From a checkpoint of a small image classifier.
Model: 32-pixel images, arch convformer, activation geglu, depths [2, 5, 5], widths [64, 128, 256].
Training: muon at rate 0.0089, 5700 steps.
Rows from block 4 of a small image classifier, named by matrix and row number. Rows with one number belong to one neuron. Each number is 500 + 25 x the weight over its row's rms, rounded and kept within 0 to 999. All counts start at 0. Numbers have three digits each.
After each neuron's rows are labels from the 100 images, of 14976, where the neuron reaches its largest size: "patch colour" is the nearest of a few named colours to the mean colour under the peak. Only what is clearly more common there than usual is listed. The data: photos of arthropod specimens (BIOSCAN-5M). In brackets: how many of the 100.
# gate: MLP gate (model.blocks.4.mlp.gate.weight, 336x128), inputs 0-127
# fc1: MLP up (model.blocks.4.mlp.fc1.weight, 336x128), inputs 0-127
# fc2: MLP down (model.blocks.4.mlp.fc2.weight, 128x336, transposed), outputs 0-127

gate.211:500530500500500500500500500500500500500500500500500500500418500500500497475500519542495500480500385500502500500500525485463500500500501500500500500500500500448554500500500500500555536443500500558467492454500500535500500500500500482555500500511500500500557527482500500502494500444547500500500508478503490500476500500501500597460500500492500504459499500500504437500493500479500498470500
fc1.211:500472500513500500500537500537500500500500471500455478500500500500500500513545500461500500527500502500514456500500485497500500500500463500451507508491500514520500500485500524501469500500500500500500500500500514409500500500493549500500501496500529500511507446500523500500603500503382569530500500500493529500500500503500500500500500526500473481581529500500496553534496500511500500500500
fc2.211:500500538500500500500500500500500496500500500500500492500500500500510500500500500500500500500500500500500500500500500500500500500500497501500500500500500500500500500500500500500505500424479500360500500499500500500500500500500553500500500668500500500500416501500500506500429500500500500459501500500450500500500500500500497530500531500500488500500500499478453500500500500500483500500503
patch colour: brown (31)

gate.23:500515517483500499508535500500500459500485500583500500516496471500558500500500500500500500507500500483428500500500500500540500500516500500503468500500500500503500500426489500501463462522503500500521500500500563500500437502500469500500459500533458500500500447526500500500478500441500500500534423440500500500500500502507506422500500500519444500480498500500495500489502519500505500571501
fc1.23:501500511500526500552500504460477519500517501470500547485541541500472500500496506500489489503500579433559500516488500501447473425500506464509500502499500500500500500556456500500553500507513490500514479535500432538500546495500532475500470500500506492500518500500496503500500445530522506500472500500500484500498500503500498520532500500500549500500500500500514500516500500557500500428468
fc2.23:500500540500500500500500500500530500500500499500500500501440501500500513500527497454500500500464500500490495500501500609499525500500395500500500575522431500500500500500502500500500500500481500466500500500500500500430500570500563500500502517500500500617466500500500500500500500500500500539500491500500500500499500500460507530508500524500500500500500500500500503500500500498500500500500
patch colour: grey (57)

gate.294:493547500496506535488524533534470483497515507449528462478488533509497489467505503484497481519510531498508501527480502494508498526515472502479468485486556496493520554452498522495509520539494492451504523481537476515486498504537468529523455487522478519486521461527484482496518456469504496539465530455448475546502460523473445505503513517498471465493510530503537491495512482507543524474512
fc1.294:521508475507511498520499502504507520521509465528510496517503546470539486514493513503530474493498522531501436480546489475493499465531535421492529520560541488479490472455498509463476469534501496488512497478500524457502518503492490487460489476472482505518465501492538470475464477492487491508493467515520501495469539496473490502485545472538548491530502534533491532484541490527517517541503
fc2.294:493512512547511493556514500491490519518541487469543508485545517532483499486528474499499499511495517506506484517509493488498480490504415532476482477509492516509513492561500500471443485495491465500487502519553483494527513479515517496508446512547479500515490503444508504478484481482486554500487473545535539541462504458490500511480500481479530499458515519514490469500518520520499446486533
patch colour: brown (48); grey (40)

gate.83:516469507535557524503472448518502510591468573499479479530506503494509518511559505522487486484504517550487495496487514505518516517500511472474502523472515513462507505505486529494520461488512486508554532512522508508488506475486523475457513498527510472485514475499486510528469471455516476509492478499485490517549478512545502499507541484491500479497447554513505502489506470518523499503461
fc1.83:500539496513470453527503507518535485498507468539532528476497505535485488509513523517501481501500487492433473510471464471494520500481475498529494478506502491509509505488536493516489539506512432497483511519514488519571484484509501532535500508437558536467498514503502500478521513538499495473531511486478508495484554503451491519480476493517542518529537448458468499485479496464511491469497
fc2.83:475520499485555524498526491497501498464494485497516531522500502531499511498492493498499485517472509508498547469535502554504501482464511510541527558466474487483487509469512505489463565513496511491505518489551457465496505492488462498461515496483510485510531500500518547498511518520517505518520498460503496496510496489517500493495437485452457466487500429469509467538497480459559466494525
patch colour: grey (73)

gate.201:500500500560500500533500500500500574500500500500500500500500500500500500500500500500500500500500500500500500500500500509516500512500500479500500500467500500500448500500500500500471500611565500500500500515500500518500500500500530500500500500500500546500472500438500500500500457507500500533500500500483500500500572500500500500500500500514500500500500497500500500500500346500500534500423
fc1.201:500500542518500500500467500500498500500500561500500500569507500500500500490500500500527500500547500500500500500500500544491519534500500500493500500500500500519452500495429459500500596500500500506525500500500500517500478500500517500500500500500500500500500500500493609500519500500396500500540495470482500558500500500479466500500500500500500500500500500501516500500400500500500500506500
fc2.201:500500500500500500500384500500500500500500500500500500550500500500500500418500500493500500458500500500500500500713500500500500500500500500547500500500500500500500500500500489500500500586500500500500500500500500500500500500500500500500500500500500500500500500500500500500500500500500500500500500500500500481500500500500500500500500500500500500500500500500500500500500500500500500500500
patch colour: grey (36)

gate.44:500500500500500500500500500500500500606500500500398500502500500500500603500500475500500490500500603432488500500454500500500500500500500500500500467476497500500500500500500500523500500455541500500500500524500500500500513544480500500500500419500500492500500500500500500500500465500500500500500500500426500451500500500477502500500551500539500500500500500500500500500496500500512500500500
fc1.44:500536500500458500500489439501500568453551500500500519485500500404500500500500500405506500453523500452500498456432500500500500573521500567500500500500516500500500500544489454500500500500500500500450500500459500484500500500500500520500541493503500500500500504500493500500498435500500500500500500500500500500500500531500479500500479500500500500500551500510500500500500500555500500500510
fc2.44:500500500495500648500500484500500500500522500500500500500500500500500500500500500500500500500500500500500500500500500500500500500445500500500500500500500500500471485500500500500500500500444500547500500500500500290500500500500500500500500500500500500500500500500500500520500500500500500500500500500540500509500500500500504500500500500500492500500500500500500500500500500500542500500500
patch colour: white (67)

gate.189:500493558518477413513513514506487515501499533500493517500501503500494487501476499500500500468535523483500502480500498530536477475508537491491500512518500488501501441526487500495500484474471440504519504494490506500464502500501500499498479459500499496405508496501500500483409480540507500466500493500459500515460500494499505500500429541488500500500526459501495503520517495494512574544492
fc1.189:486495484512502503539445500518459502502461493499509500498491500511499501457537500500522496506528500476510561517452497495500494573480500480500508508490499499495540501461499489489461501565506503500485494500531491500478499509534446462591500527500502451569504548501488504468483509509479504504499496495496482514528494454500502454476500476501448455500504527503555499500491507500500483499517
fc2.189:500477498450491436498477454505500477500499393503498509502535504505436500499490500519497499504565483498500497500541501499500500497499470509446527500501440534499510523498500485499500532510500526500499500536522435500500501523480495500500492499501551502472462517501427518506479500523512519464492492504501500483489508545500491515486500499513501503552499506564500501500537499500477500464501
patch colour: grey (36)

gate.204:544491500506501499579491541503485509515530501501476492502502499497438504471555510527466471500531498518502526497495517530492444521534511499484520525484500520512443535483501501502537480514519484454580525500502528484521481492495528491479504478544497498510495506489525516513546511522472522500515508479493500497556467551482536500519515500471509511501499514516558503472461500499511501461465
fc1.204:487482489502477529471499500493521483502453499507497472494520495503530491500464498492511541475470526491471496500473524502531505478496528499475484493504500443466508436501529501550499540585476510500455472466513551476475468502486470501567507500490462496535508500477479498481481503423498553504500565493503505495500498501538496498459493500499502508511499476477497489487504475514477472515518
fc2.204:500486506495486468498469436502502491500504498536521502510481486502589553480510469533567500497544550484501505477483505518494465470499470495493490513483501483478466478461547505505484472559507533499506457451487466520503499520496494473529484470500491504526488488466514517451492494534512509494511499487505491505500515489505503499535512500501482516415528498496499521506514488498526450495468
patch colour: grey (58)