A small image classifier, trained from scratch: trained on photos of arthropod specimens (BIOSCAN-5M).
Rows from block 8 of a small image classifier, named by matrix and row number. Rows with one number belong to one neuron. Each number is 500 + 50 x the weight over its row's rms, rounded and kept within 0 to 999. All counts start at 0. Numbers have three digits each.
After each neuron's rows are labels from the 100 images, of 14976, where the neuron reaches its largest size: "top examples" is what is common among them; "colour at peak" is the nearest of a few named colours to the mean colour under the peak. Only what is clearly more common there than usual is listed. The data: photos of arthropod specimens (BIOSCAN-5M). In brackets: how many of the 100.
# gate: MLP gate (model.blocks.8.mlp.gate.weight, 672x256), inputs 192-255
# fc1: MLP up (model.blocks.8.mlp.fc1.weight, 672x256), inputs 192-255
# fc2: MLP down (model.blocks.8.mlp.fc2.weight, 256x672, transposed), outputs 192-255

gate.395:605588468485498452555598492561499471534562501462482480535568465502347520421501590580492525587381443423410519501546561532486571419418530494511481454517486510532533466417479601467550502554455520
fc1.395:428537542601523494535475559518519442415550426532498402519455570526446479511446488486463429441583479382606498523443566484446500454528489566548556550583528502511450447519550463504436518461503520
fc2.395:470507473516552507500489557508488497528448415610450493502537479397480529489557496513533495497350506493447492462473487451512543568499455602536470482493514535540565545477487564498561473508463495
top examples: order Psocodea (43); family Lepidopsocidae (33); order Lepidoptera (29)
colour at peak: grey (58)

gate.640:563442447460482443547446564522513488574519440540559487495450517595560482519515529456434493490538493522482507567551496458490552465556504474498473476509486571484385494437489540484496500488479551
fc1.640:504479549573489547477487500528479438473493501645526482494496511577400499395491516580477598627504518485512489485456544499510409573563454483492537545424524500469493508551495458486546507430499466
fc2.640:488516491456501514588571515489462505508426472473516471549471450498571473505508544368513499546504500484421495541527549367441508408456676577525400567495547502498486537488508411509535462519584498
top examples: order Lepidoptera (52)
colour at peak: grey (40)

gate.455:486501482400514513506458528467508510470421508487488500554523513494526595404528463427516524430503536403518524437464472486553501492543545536502512489469468510450501561638495413501484500524480497
fc1.455:564520512494490473506553469462491373511494569491456567429555492517504445495522509533485500519505492566472488577442478450608575586503528391482499456529571372542481456481467507429437601414573452
fc2.455:503463498493476531387494517602482439488456539559501636485459497484565419545463533562468495461516503500506548422558495511600448531449548467364521542564476503485519494450544523453575485470504481
top examples: class Collembola (35); class Arachnida (30)
colour at peak: white (68)

gate.540:502501432274497500551495464461495576500499501500499502501505500408500463497508500450412565497433500491509514456491596536500484500456499417412472501373500499501492556581501284478505500499499500
fc1.540:515449542552517502497502498455467502519501481501500502499500689500455459485501499606512501501596500568513508500553522554500500478551499502499555495503531501692500502493511560500500500571481451
fc2.540:571501501495588469503383500500484502516530506502507511500501497506436499496490499534500505500520383448505502392502511515437499500487500333500505500501505500741499498350501499534505501501435500
top examples: class Collembola (30)
colour at peak: white (76)

gate.569:525463500500500500500409500500500500585500500500500595384401500765527500500500474623500484297500500500500525500500500500459500500500456500505605500500547500507500456444464500599500500543500500
fc1.569:603500500500386545500663500500500500500680500500500400380473500500500500500500500399500500500500422500524477567500500500500500520500653500460379512500509500500500495467500505459516467459500560
fc2.569:500500500500931500500500500500500500500500500500500500500362500500500500500539500500500500500500500500500500500500404500500500500540500500500500500500500500546500500500500500500363500500500500
top examples: order Hymenoptera (48)
colour at peak: grey (29)

gate.570:500500500499499409500500532494401500602648470438486489499500478429457374500615499485500500500449497500441500473500500500639500499499476500500500614500383501351522436500435500632500500500522565
fc1.570:500500656547500455434552500500500485499506578328500500500532494503500500515500501500500500453500652500346500472509500306500500328495410500552518426500451500500505499500500499500500551500473500
fc2.570:501500518500502500500500500500500500388500500500500500501503500500500500500500500501500500500501500500501500500500500501548500500500500500499593500500435500500500502500500500500500500500500500
top examples: order Hymenoptera (55)
colour at peak: grey (28)

gate.344:508519446502483461505549485468493519513459554538439499487461473525507496478545481508488546496603471554612446507509501641607507455508490659452536523551561476545417513522455490517470468541472505
fc1.344:497462496546530466558550407498445490526507572502627515588546498481468509491472556512558483495451499511518493463529512505457382468442382531411522468498524531385501507429510373562572520318555539
fc2.344:545471484440557490459533477541505692531465494511477486498530490463517509517474494492551562389527402360503499546417478493553578484500510491521512430472477554530624463480536490449468460534472516
top examples: order Coleoptera (66)
colour at peak: grey (55)

gate.21:479498504546493500385562634420502491502495553423481502498500526538613432465497494552470528464538497548527500489499509567503523473450500499497501507503500391499481500562501501484501527426492499
fc1.21:498500456483503549529509425634510474618441500492553548504494508501452506517501500497534456501412506582499500488501534512536497524503520512500500490498456509474501369486500474497443584498476442
fc2.21:521511454501502527512496502492500502570666436479470496555512500504380500440488501600490596500498537470500502517546527414340493492486516500344496565498529474498483512662500506484502500501418500
top examples: order Hemiptera (83)
colour at peak: grey (46)

gate.470:462528483519477548554491480500533494473472487548512524484534515444473450396481452455522500495492539505399386530555519432541511442546531492422550481530554416542516438494553527468387510584504420
fc1.470:501481505559524602545451472592480538452600578629427469455528428488487514459558387597523496487477526525533455562452498517451542534564474480393579494530554480501472496500575673385461488485461440
fc2.470:497553519502569582531488501495500507489347506450535587508443499494534500470400502374486437528534486454496449494491469497487508547446503366534480493555500455510446541523500563496440515625489500
top examples: order Diptera (99)
colour at peak: grey (69)

gate.274:501492486500585432528500499486498528505469528500502561450504583543531512489518487499494494497470562473479492529503502473495494530500514491484389500525517496396552399501521479503499548496500450
fc1.274:508499484542530547484447489568501501487499480499501465501545496494515500516432534421565500489516391501501501457471528500625545485434499446448545504500498492596418511510493536461353500483488500
fc2.274:501524420460429453464499499500604497499511499496542461452500448559503530468509612499494490379488500500498494493496542494502435533579497501491496492501496438500482509502509484590504622490505392
top examples: order Hymenoptera (68)
colour at peak: grey (47)

gate.480:530472567473416447473497527498560385348585519528577540468533508501534552541486455454480582393558498650512548521578445467505481473529550377517446531533599518575480425443566453510526483538550447
fc1.480:586515548534470516546485504432508477505502522472466498537607492493432473545517548478533431524497494536544450485529439533468655494381454510522485448524574477546547484517520493476463487428469444
fc2.480:410505483639452578449512546558500500420553492476491527585483528537564463658511469486508491520460487442451444493511501450509469467488514537501500542498488493507556552425470495518487564501539557
top examples: order Hemiptera (31)
colour at peak: pink (96)

gate.112:462504486500543575569476496570533516492513489511444491459499367461481558554505518424470467477533445510527473583467516443471464482579469506459498448484538357492490529508505579531494527529490487
fc1.112:502380451513590454546458489535544422496454492500538498380453397450501507504452612513501527504483519491515492552515492517491497455546491466547563408440550548531394579496519633503444502496506556
fc2.112:533544469517639493485454525501473496508440491450445478498547584496584486509487374513452509433516567519396494486538475483545457542504483396604502578544496629579500535375495536469420471435563493
top examples: order Diptera (95)
colour at peak: grey (69)

gate.576:523541475447457523570448412505576484472498457623556492409532480439530498494536537483498511467496479522495508469531511518502522432552510533498504473471497550492492443607541524556383552412459565
fc1.576:500499396514517581493480507502466476467408442585564515496469516485524533539472539503476499400470502477457470466467541489450567442529473536478280456433516498393489513515542520501425499494452509
fc2.576:503547502460543440543455438429541650518461494599461498501493536491510530490485471473594504550489494553474521500483502506423400509551494451453510541408549574631499396422535532438482471504486483
top examples: family Limoniidae (26)
colour at peak: grey (35)

gate.657:461508535602505499534640496466520519466489458471553455402483500492430480550522499544549498541473471477601374500477421521490557493572330494500451528505413611533486488564462460421585499448479415
fc1.657:569419489500447441459511442512508626503455552450498506440531556526551491502491533498580488474576377532514499455517486579528449588536485500428575540462574463498555480497479480525508480464518486
fc2.657:517582501512487603562492524458517485566434520531415385492428539465489467510548492506505478473415505511484532499439518405469437464503498542511435532501489503510522511529547482516495503503436496
top examples: order Psocodea (35)
colour at peak: grey (37)

gate.473:470647517537608511431492478486476495607468495489502533530543459552496492545500440586469460510522500360440499522412495509435501580428543496631569387452544503538490562597468498499578554497530545
fc1.473:500493473497487472486516506586480644622433546494434487469499528479559510475617600525539551558450494457523493451504487538518529446561590469484446439516495472561545582436409487581559415541467550
fc2.473:495511534508514463453605518432485498479449547488498525502493506521461503479504410588500567366517494565581467480499573484434559483405443479507531533510507485471511460528538495506545483463595448
top examples: order Psocodea (32)
colour at peak: grey (40)

gate.65:480453459461498472542502474524465456478545483473569452508527519454547486507409558444437444537451535641500475453496490479450567493514483510532450449522559484444521417539512431489478514612539510
fc1.65:481527501565531526612441385558493497576557435487535475537496532566461451478514522472448524554486501544525540541420517505488493472496551455511428494541542469454458509509536536472487547488557492
fc2.65:501378558413553513509499482518476479480489403489381491529448479488424558539492491511471533492489436501491478454469558482534523558470500533518493426454499519497504481512399493525499476389511487
top examples: order Lepidoptera (38)
colour at peak: grey (32)

gate.334:559496503579476469529575422574513505489535522448519435446501486459509494453524532497563637571509495392570459460380533504503491544551475529502466489521574577499561492434479458528596467500419497
fc1.334:499495592532508508555488532538509476493519504536513453465427522367459490459584528560562540477521536522485464505423546467488473521645567479496517488447544505485568508510550395495433534533462488
fc2.334:477494493519560390386514512427456532473498503530480489469521547556456505566497498618497352544484515530508474494498456591495427555506500464419496507404507460412472482603480624522492517672381498
top examples: class Collembola (27)
colour at peak: white (77)

gate.273:520543434499443422604409538513566531478503585528534530534487522502493463552497334572498549394505463604515402524542489417497571615546509493441433526546511506443548503515517606466521525548473491
fc1.273:511534573619523516368536464537444457514541543370510507482578471461478505482475551508546473483523577265514493478578554553523542495511436502564651415494486495428477461504419464503509531445484523
fc2.273:614509413495519486538516552448441496523467604565587476559542516502494573534498501559447520466525503499491472444489514477572398579475484607504504534507470475509445522453530480660404425515501632
top examples: order Coleoptera (57); family Chrysomelidae (28)
colour at peak: grey (59)

gate.281:500500500419524382500544500500609500500500500500465500500500500591643492447500500500546438502500500500500500500500490421612548500500500500563310441540500500554500471500493506544500500500453500
fc1.281:490500500665540500500500500490401486399500499445370527500511509500318531500500485500500500500500500500500518500523500639414500500500541500500500500500510500500491500500500486502480500407500436
fc2.281:498500467500500442500500500500500500500499500456548500500499500500500499500500681500501500500590500500500500495500499500501500500482500516498448500500500500500501498500500500504500500500500500
top examples: family Limoniidae (28)
colour at peak: grey (31)

gate.280:502476523450429495496555484510520496632491609522434499493503465524510537566453623544543472517455353463576550483497407513526523537435503421553518488508483473521458511557456527572518499550492561
fc1.280:481571400527491480496499464512523524366499406425437482467510492615451379481560525451496552448512500476527562547449494514515520491465545445476454466448550413509464552536409488484470516475552516
fc2.280:538474472492537451528445511451484454522535467464439493498501502502459490509456446438504484507512490534522395401445586447572471525520514571529437458472525504499562568425583550348515525434459496
top examples: class Arachnida (35)
colour at peak: white (57)

gate.106:505440563517495458449644461396397494509514485506483506506550612510381466347519501520518342487496471535579505572471418501492522492426507447517453559506495562499446496496494583526495520514513450
fc1.106:523554493492477472560387417523503473404541484547563510551500372496467463511400562585518510506502522569472531488445603440542572500511501575522549437553627488577494532465496421533574585551430562
fc2.106:407496486532459433524515488569489485423530530511474486484490517579460545577521466326501620497500506500534339384394367501457522448415597457661518496509479537545496530529470487479524461512572505
top examples: order Psocodea (44); family Lepidopsocidae (41)
colour at peak: grey (75)

gate.609:443460499490504541457314441606435503502494526544491515490478504499573505511567495493465525456527502436548536521496536487635508506518502568535504525486435451504412489520503500497496478525495495
fc1.609:494502539561561464499462461525524375387492517322500491422395481600555504563493504510376588553533479477484460499549476445499549488460554639623492482502525494480518554558502478507490542522496494
fc2.609:440503488490392507486536504460495514520506502568509461508524488501514500365501450481504501498410737544499492517448491562500478413510459506517469496405475494534354437500579443546559498452600384
top examples: class Arachnida (38); order Trombidiformes (34)
colour at peak: white (80)

gate.24:389580416422558546464449472536575518512544465558487429449539542470466516450490497441500485455515462419437524431489465498507549510463502497524591500559516557599455497572431537470466542577520458
fc1.24:510576515510421412601588475449480454408489488492539572540501536525566461615596493452429513522499554508524438602498468496556474463514583540507446404454502549509480479494501503530544479521447482
fc2.24:548464495502452565449500507462501462492475500520532573436385489454373571448502556492517515547462498411481474508456510438504442490468429501499462499406483502310506491494524442577520491474518520
top examples: order Diptera (70)
colour at peak: grey (34)

gate.580:423500500500500455494500500500375500500500500500500500500664500500537500500500500500500500500500500608500500500521500500457400500500500644500500500636500500500500500466537278500500446500517500
fc1.580:500548500500471500529500604500500500676457500497483348500500500500500500560500500478491500646426427574500500500500500500404500500500500500462515500500485500500383482500601500446500437397500500
fc2.580:499684500500599500500500547500499500765502500419520472500500500365500500500500500500500500569500342500499499500501500500500500500500500500500500459504501500500500500500500500500499500500500500
top examples: order Hymenoptera (58)
colour at peak: white (77)

gate.303:483509540510543471512419515490500495509593573499561482538502522452472456506498496504485575475519486533495449457519570503481426533505523505464505486499493623459501552528600608497552561494449594
fc1.303:468494444432603393646457485516541545571524434552510512523621496502531464497515503487500523503559545583527489475427492529553488535545488504505445464558501581478499508549646556500539580517496523
fc2.303:486543503406442500618506490497480583448503503480454462512479505439495494482539562613505500462522518515445362564484500522373548503537522515462414481487559451499534495375530482477471546502511500
top examples: class Arachnida (29); order Trombidiformes (25)
colour at peak: white (88)

gate.356:492534556481509497541552462587500382584491405495494479537521550549488446512487487486504489539611544500462467395560555459483511493449554588459462494523498514472501512521493445523527608442522426
fc1.356:521466498604475504581498473401525531441538438451500522576537502373591546492501329511543420523503505536461432483476455581474515498538498489459505565560399513468471523571506607492394455520567454
fc2.356:411461464498482498506462515539497500492495513509511526455510486443497580488499485545497529449525501499528498467555497465504493540557581594494447523487449388497464493465504364528412504434543513
top examples: order Lepidoptera (54)
colour at peak: grey (54)

gate.669:506505497472425504439507552454501540504562460481604503485353394489508501451482456438501408415500593496506508484500465488488489501543485569520548509489468502479504624609478430482530533518458447
fc1.669:491558489436595486505478496524482545453522515383475469508480555537575464507471543482540516516452474468454393515508500478509523540458474465498532527469574393556527479461434615429560545463560540
fc2.669:681512513590512489462479491510547543526465475488529524373496524521504475479497507489478523499596474492457433509516580498570587488536554506428499467508539554497498503368515495492566503509506490
top examples: class Arachnida (38)
colour at peak: white (78)

gate.572:454541447503505498498501561470581493536458499499524630495474506493488483572514393470471494443433443585421480664564475502482504494496463473523541494499469496459497556514588500427502500492503458
fc1.572:517498493500479496482516443500500456498507556579554356534397496509493419501462553438540521499494386477503519499499474500565501395434531566500534514500500550498474538505500564499562550463524493
fc2.572:493501535500563493537555511545509518466500491506461532522544585506460602500550369500570503402610500465376664501491499510495506503502597505500550519492514547531495504499422499523501488500470500
top examples: order Diptera (82)
colour at peak: grey (29)

gate.259:494543507399480588580523530513599512481580503492547500457481467503449446536514549389492489499573414549479472507476472473485510512415502485535472455513598558573493445635485507495420477571531457
fc1.259:499533502595494507511456486499477405584460469501482484571599546466447507439450437532534384560598474450511525493568496486512467529453514485493494501496485499437531549527476406528502545486497522
fc2.259:469559538544504493439531489434536480506503472497391476473493523482548470669541527449586518454515563465530607498475531411470494504481493535443504513445425477617485474494529479384462499455489486
top examples: order Coleoptera (53)
colour at peak: grey (40)

gate.2:495573527501435399519500508486613497508454422561454474541396565611494477478495501480540501482501434505549547479488497380459447448485523521438478550658475491571515542496508484473485502618565499
fc1.2:486501477494466488354551496460632481513489492438457473523481426524533480502475503436432526593517520536548524474481494541508483338510506505386524490490453475511565490525469568413502536503508496
fc2.2:375470496433520483547598607529502508492538468486489513451516535462484505478514439510622543420454458499586483497398479406491499501589510449492514524551494504466498587491563502538531418666462486
top examples: order Lepidoptera (55)
colour at peak: grey (41)

gate.258:544503489561506477515529552527504487503514564570386369570498503434496500517535501475505506532494548547500492586530506429508468493462638525442494463520537534553364518501415522483468527456493550
fc1.258:517438477502520415525517509515529427519455539591513538452430512488502484492501501491509484520518534506494475473499499487436492436525525570541510460460538504542508537499511558502508547517511420
fc2.258:409444471546498492437524520489544452521496500404540479509483492520500524548505496500516529579499497596503445500574461464502444502535451513494466499496431535530503498448489488364508399504498592
top examples: order Diptera (100)
colour at peak: grey (56)

gate.629:408547500480408460564551467484546590480497490509483471518502574479525555458533474509507512424492488512532524522555391494514434445501422498688474498476527521523545594453426483536455571513528462
fc1.629:606581524506498579548520467427453496545521601625453550500527570515554543602531512411452567376589421555545537603485500477379444474477502514522368495506618483508454429472516510490519495445512482
fc2.629:514500478509395533436486492525598462458506458582593473571431546516500499449555507525494533461507516549450496488443403500547515524521463505493476416422531463392489497712517440521396500495507479
top examples: order Psocodea (49)
colour at peak: pink (96)

gate.233:584487501502501478428555500499489575556586500468499509504498571434468504514508462518473497500539432500530423538496554501498506605501527393372501534489498505407540431510501487517399442498498455
fc1.233:545503498560550452442568501534457399477505444516445522626528599496486496508507536499501520564481537496503440442611392494507594497441503493474450414496561500370447471505503466469462495417473483
fc2.233:498496396448521505502505488772497502448467506500424504427525498500359495252632500538503503507500500500485501499486545500498500459514500502500547500496498502519496591412487482501497500507424536
top examples: order Psocodea (45); family Lepidopsocidae (40)
colour at peak: grey (80)

gate.481:431464494478478505484480573504490585604486469530455529490553475502486513499466532442498456475539541509515565506506507512457366488504499498554500501498532476628432512584543537523454618403460502
fc1.481:399471556586570459524528557502517511509411597466516493470507480510414490433410496633553419413562454526493478505524501485517545497433471455382571487448506479519544577571493503508494500539466441
fc2.481:525465475433498529347487526420482415461505518406485510476481518507458504501437504552415506453460500535505511466497644507465471463507500583529477514652434494501560505525568411560522504550439431
top examples: order Lepidoptera (60)
colour at peak: grey (44)

gate.94:485439503584512482579497478487611549520510444489362497500559497497446489523509412500566500488503432580542512497411484651503565555503527430502500523503555521571407522535460423507501405497497548
fc1.94:501497490529518447544493388495500489502490388497462523520594487488502501586495468530450503448517504564502522523578532501501501566511491498536608494468503556512434494485499492514500500497568500
fc2.94:500516503315546515485512505577494500501497411500696491501493498500512498496504503501504512483490487500505480500548525479309527529401486489499498513505496598512510591512494504496497501500513533
top examples: order Diptera (90)
colour at peak: grey (66)

gate.593:547523392448553478477504460480448521497498447479529467525498512490397534472600567516484530499466482496578486526454552488521487488530505513589451476501511494507537598570454576544460483577497544
fc1.593:470580432469491575509494550495499526496530514512523543513384381477505521467550577455426479541511436656543490507477424485485497468530508499510531502459599490611329503578517468511506525620593472
fc2.593:504494529541482411551491523458466502523540429506435516495524464529442492523427491530533423490610562576466414657454468431487483497499480428479523489454601509473493455466591512504596512507406497
top examples: order Coleoptera (74)
colour at peak: grey (53)

gate.383:500500374500554475500500500500500634500500501500500500525571553500500432500500422592500276500500500500500474500500500500420500439500500313529500478529500500500500500500526500500440459500500500
fc1.383:500586500345556500500500500427508500489500500604533446500443500500500500500500555500500500500358436500500500500500500284500498367500500582500500357500500337510500500500500500572500577538525687
fc2.383:500500500539171500495500500501500499340500500500500500999500597597500500500500500500500500500500500500500500500500493500500500500500500500500672501500500500500500500500500500500500500500500500
top examples: order Diptera (98)
colour at peak: grey (50)

gate.50:507469465488509454482516471542492504502441522469527497489475504510475482524508512534460500561476469535604543501522507473571400380529538492554489490461537475509505512517486516531481474575567458
fc1.50:484584454489338465494489507516497462466523516543499527490529550495568527499497452533501612554503569493456486468583508560376488495430431420488578442424480472375592372460572471454506538519536446
fc2.50:523513509527497455460463438473476520500501574517509506506500520418422502536541550511451403500496378517596533532475446452566508533580484579511490509558457520488453567492452443485477557455562658
top examples: order Hemiptera (52)
colour at peak: grey (46); brown (26)

gate.423:497499470506500481426509513503519486377500461556535500512552664500490528500458598510504497500500419500686462601362500499424547578499341500500500562530500499500500500483501526445543476497523504
fc1.423:499500601437500480487490508500529435442661410435506597500568557499500501500441500494502500524500549620629500436300522500485500486500476500580547500500568430499584485431501547506500500539500587
fc2.423:465498500501505419500500501500485507391499501499510536501510501503492496743499500501485499544501501495495461500497500504499501454502500502518500379497504500502497500500432509500441503504523505
top examples: order Psocodea (34); order Lepidoptera (28); family Lepidopsocidae (25)
colour at peak: grey (69)

gate.80:503580431510547521475516516607509496507617430538523506542498488517448456409542567582520464521519534494573519485490539437366550498503404509533516531511430575550418564499521464491503470508470499
fc1.80:544516510499477513500495468451450546537421518536399434493552464514513534483434586554492529496470512486534507451433506457517497490486527566551492526476488439476518448519465587478460437552554492
fc2.80:524491468502592441487503465447551514418444459435475693555543493563480432448497492463501439489505569499558354509525496462465512509529466469553484457485420479512498553569488533468502456527485645
top examples: order Trichoptera (25)
colour at peak: grey (57)

gate.408:474453632471525521473502474407413461506420519475457477495528492439468535496504485530563541455453457491507473483489492613473478450585561617455436459478550458533507398554544490512494497512523512
fc1.408:494474518537461564488480509529537538530507481525508469519526432504409502444501567547505553513590592454558505499437497547496565558482529475514546521477485434483570501510436535461504595571510509
fc2.408:489490556510457507500439546508517508500396501504491466332488510491600582614508475564529440608499454500464496523515533500424507515453463481509484532521492588498351463530443487485439497439484499
top examples: order Diptera (98)
colour at peak: grey (45)

gate.649:562518533453635478500448454456455516538475534519521464452499480503509435507519437450518513536507383568525510487462392463490623499485493495462514556580565484491551452493542518530522494553469513
fc1.649:485582568547506538455506509500472556485538576564496512479507513477441505501515458540536483466461441572493478414517488513536517515458470498532467502519557497463492490507402498522540514642396465
fc2.649:418439499498476491538488628490536501496493578502475602503431454492505510524528556498462571484474481474550468540507560425498511462464612434497518559454505483444499473451486541579482498625489519
top examples: class Collembola (33); order Entomobryomorpha (29)
colour at peak: white (66)

gate.397:524450535439518482468490457550430529617538461494467585521426472501542511483440490477500573501474459460554536552380543481476348499388541439508392499557518505522521511493430535445530540475486634
fc1.397:468508454566471413531573471514399506591500496447555528477511492528505473551509473473469515564463454463617503462516415506468529515425520493497493553512435476448528612530454404490501502598531489
fc2.397:489459523417499510512494558623503460504555530416505431495434477518506548472505488441538538483485518459416478558442560531511364461591502546446546513563514492505501465505572441598462470532495485
top examples: class Collembola (26)
colour at peak: white (61)

gate.663:458516492502462470477510457523404592560468515532450540442500591495514499500437483540510485495535560509504482503493466486385411574487477524509502512508472501453526431537490514499501613443458496
fc1.663:408521499561493497540540458546420541457521572495530487508442569488528524417539525501494520542558469609536463578509448481524407499449432463569490476499458517501456516487513439564681423577476649
fc2.663:500493491465470588576509507498515507520525447516502477497451534519555484526417395502481494494502505466334516518456447659441505474513543476511461549524490548500506492595494537525544495557472424
top examples: order Trichoptera (29)
colour at peak: grey (44)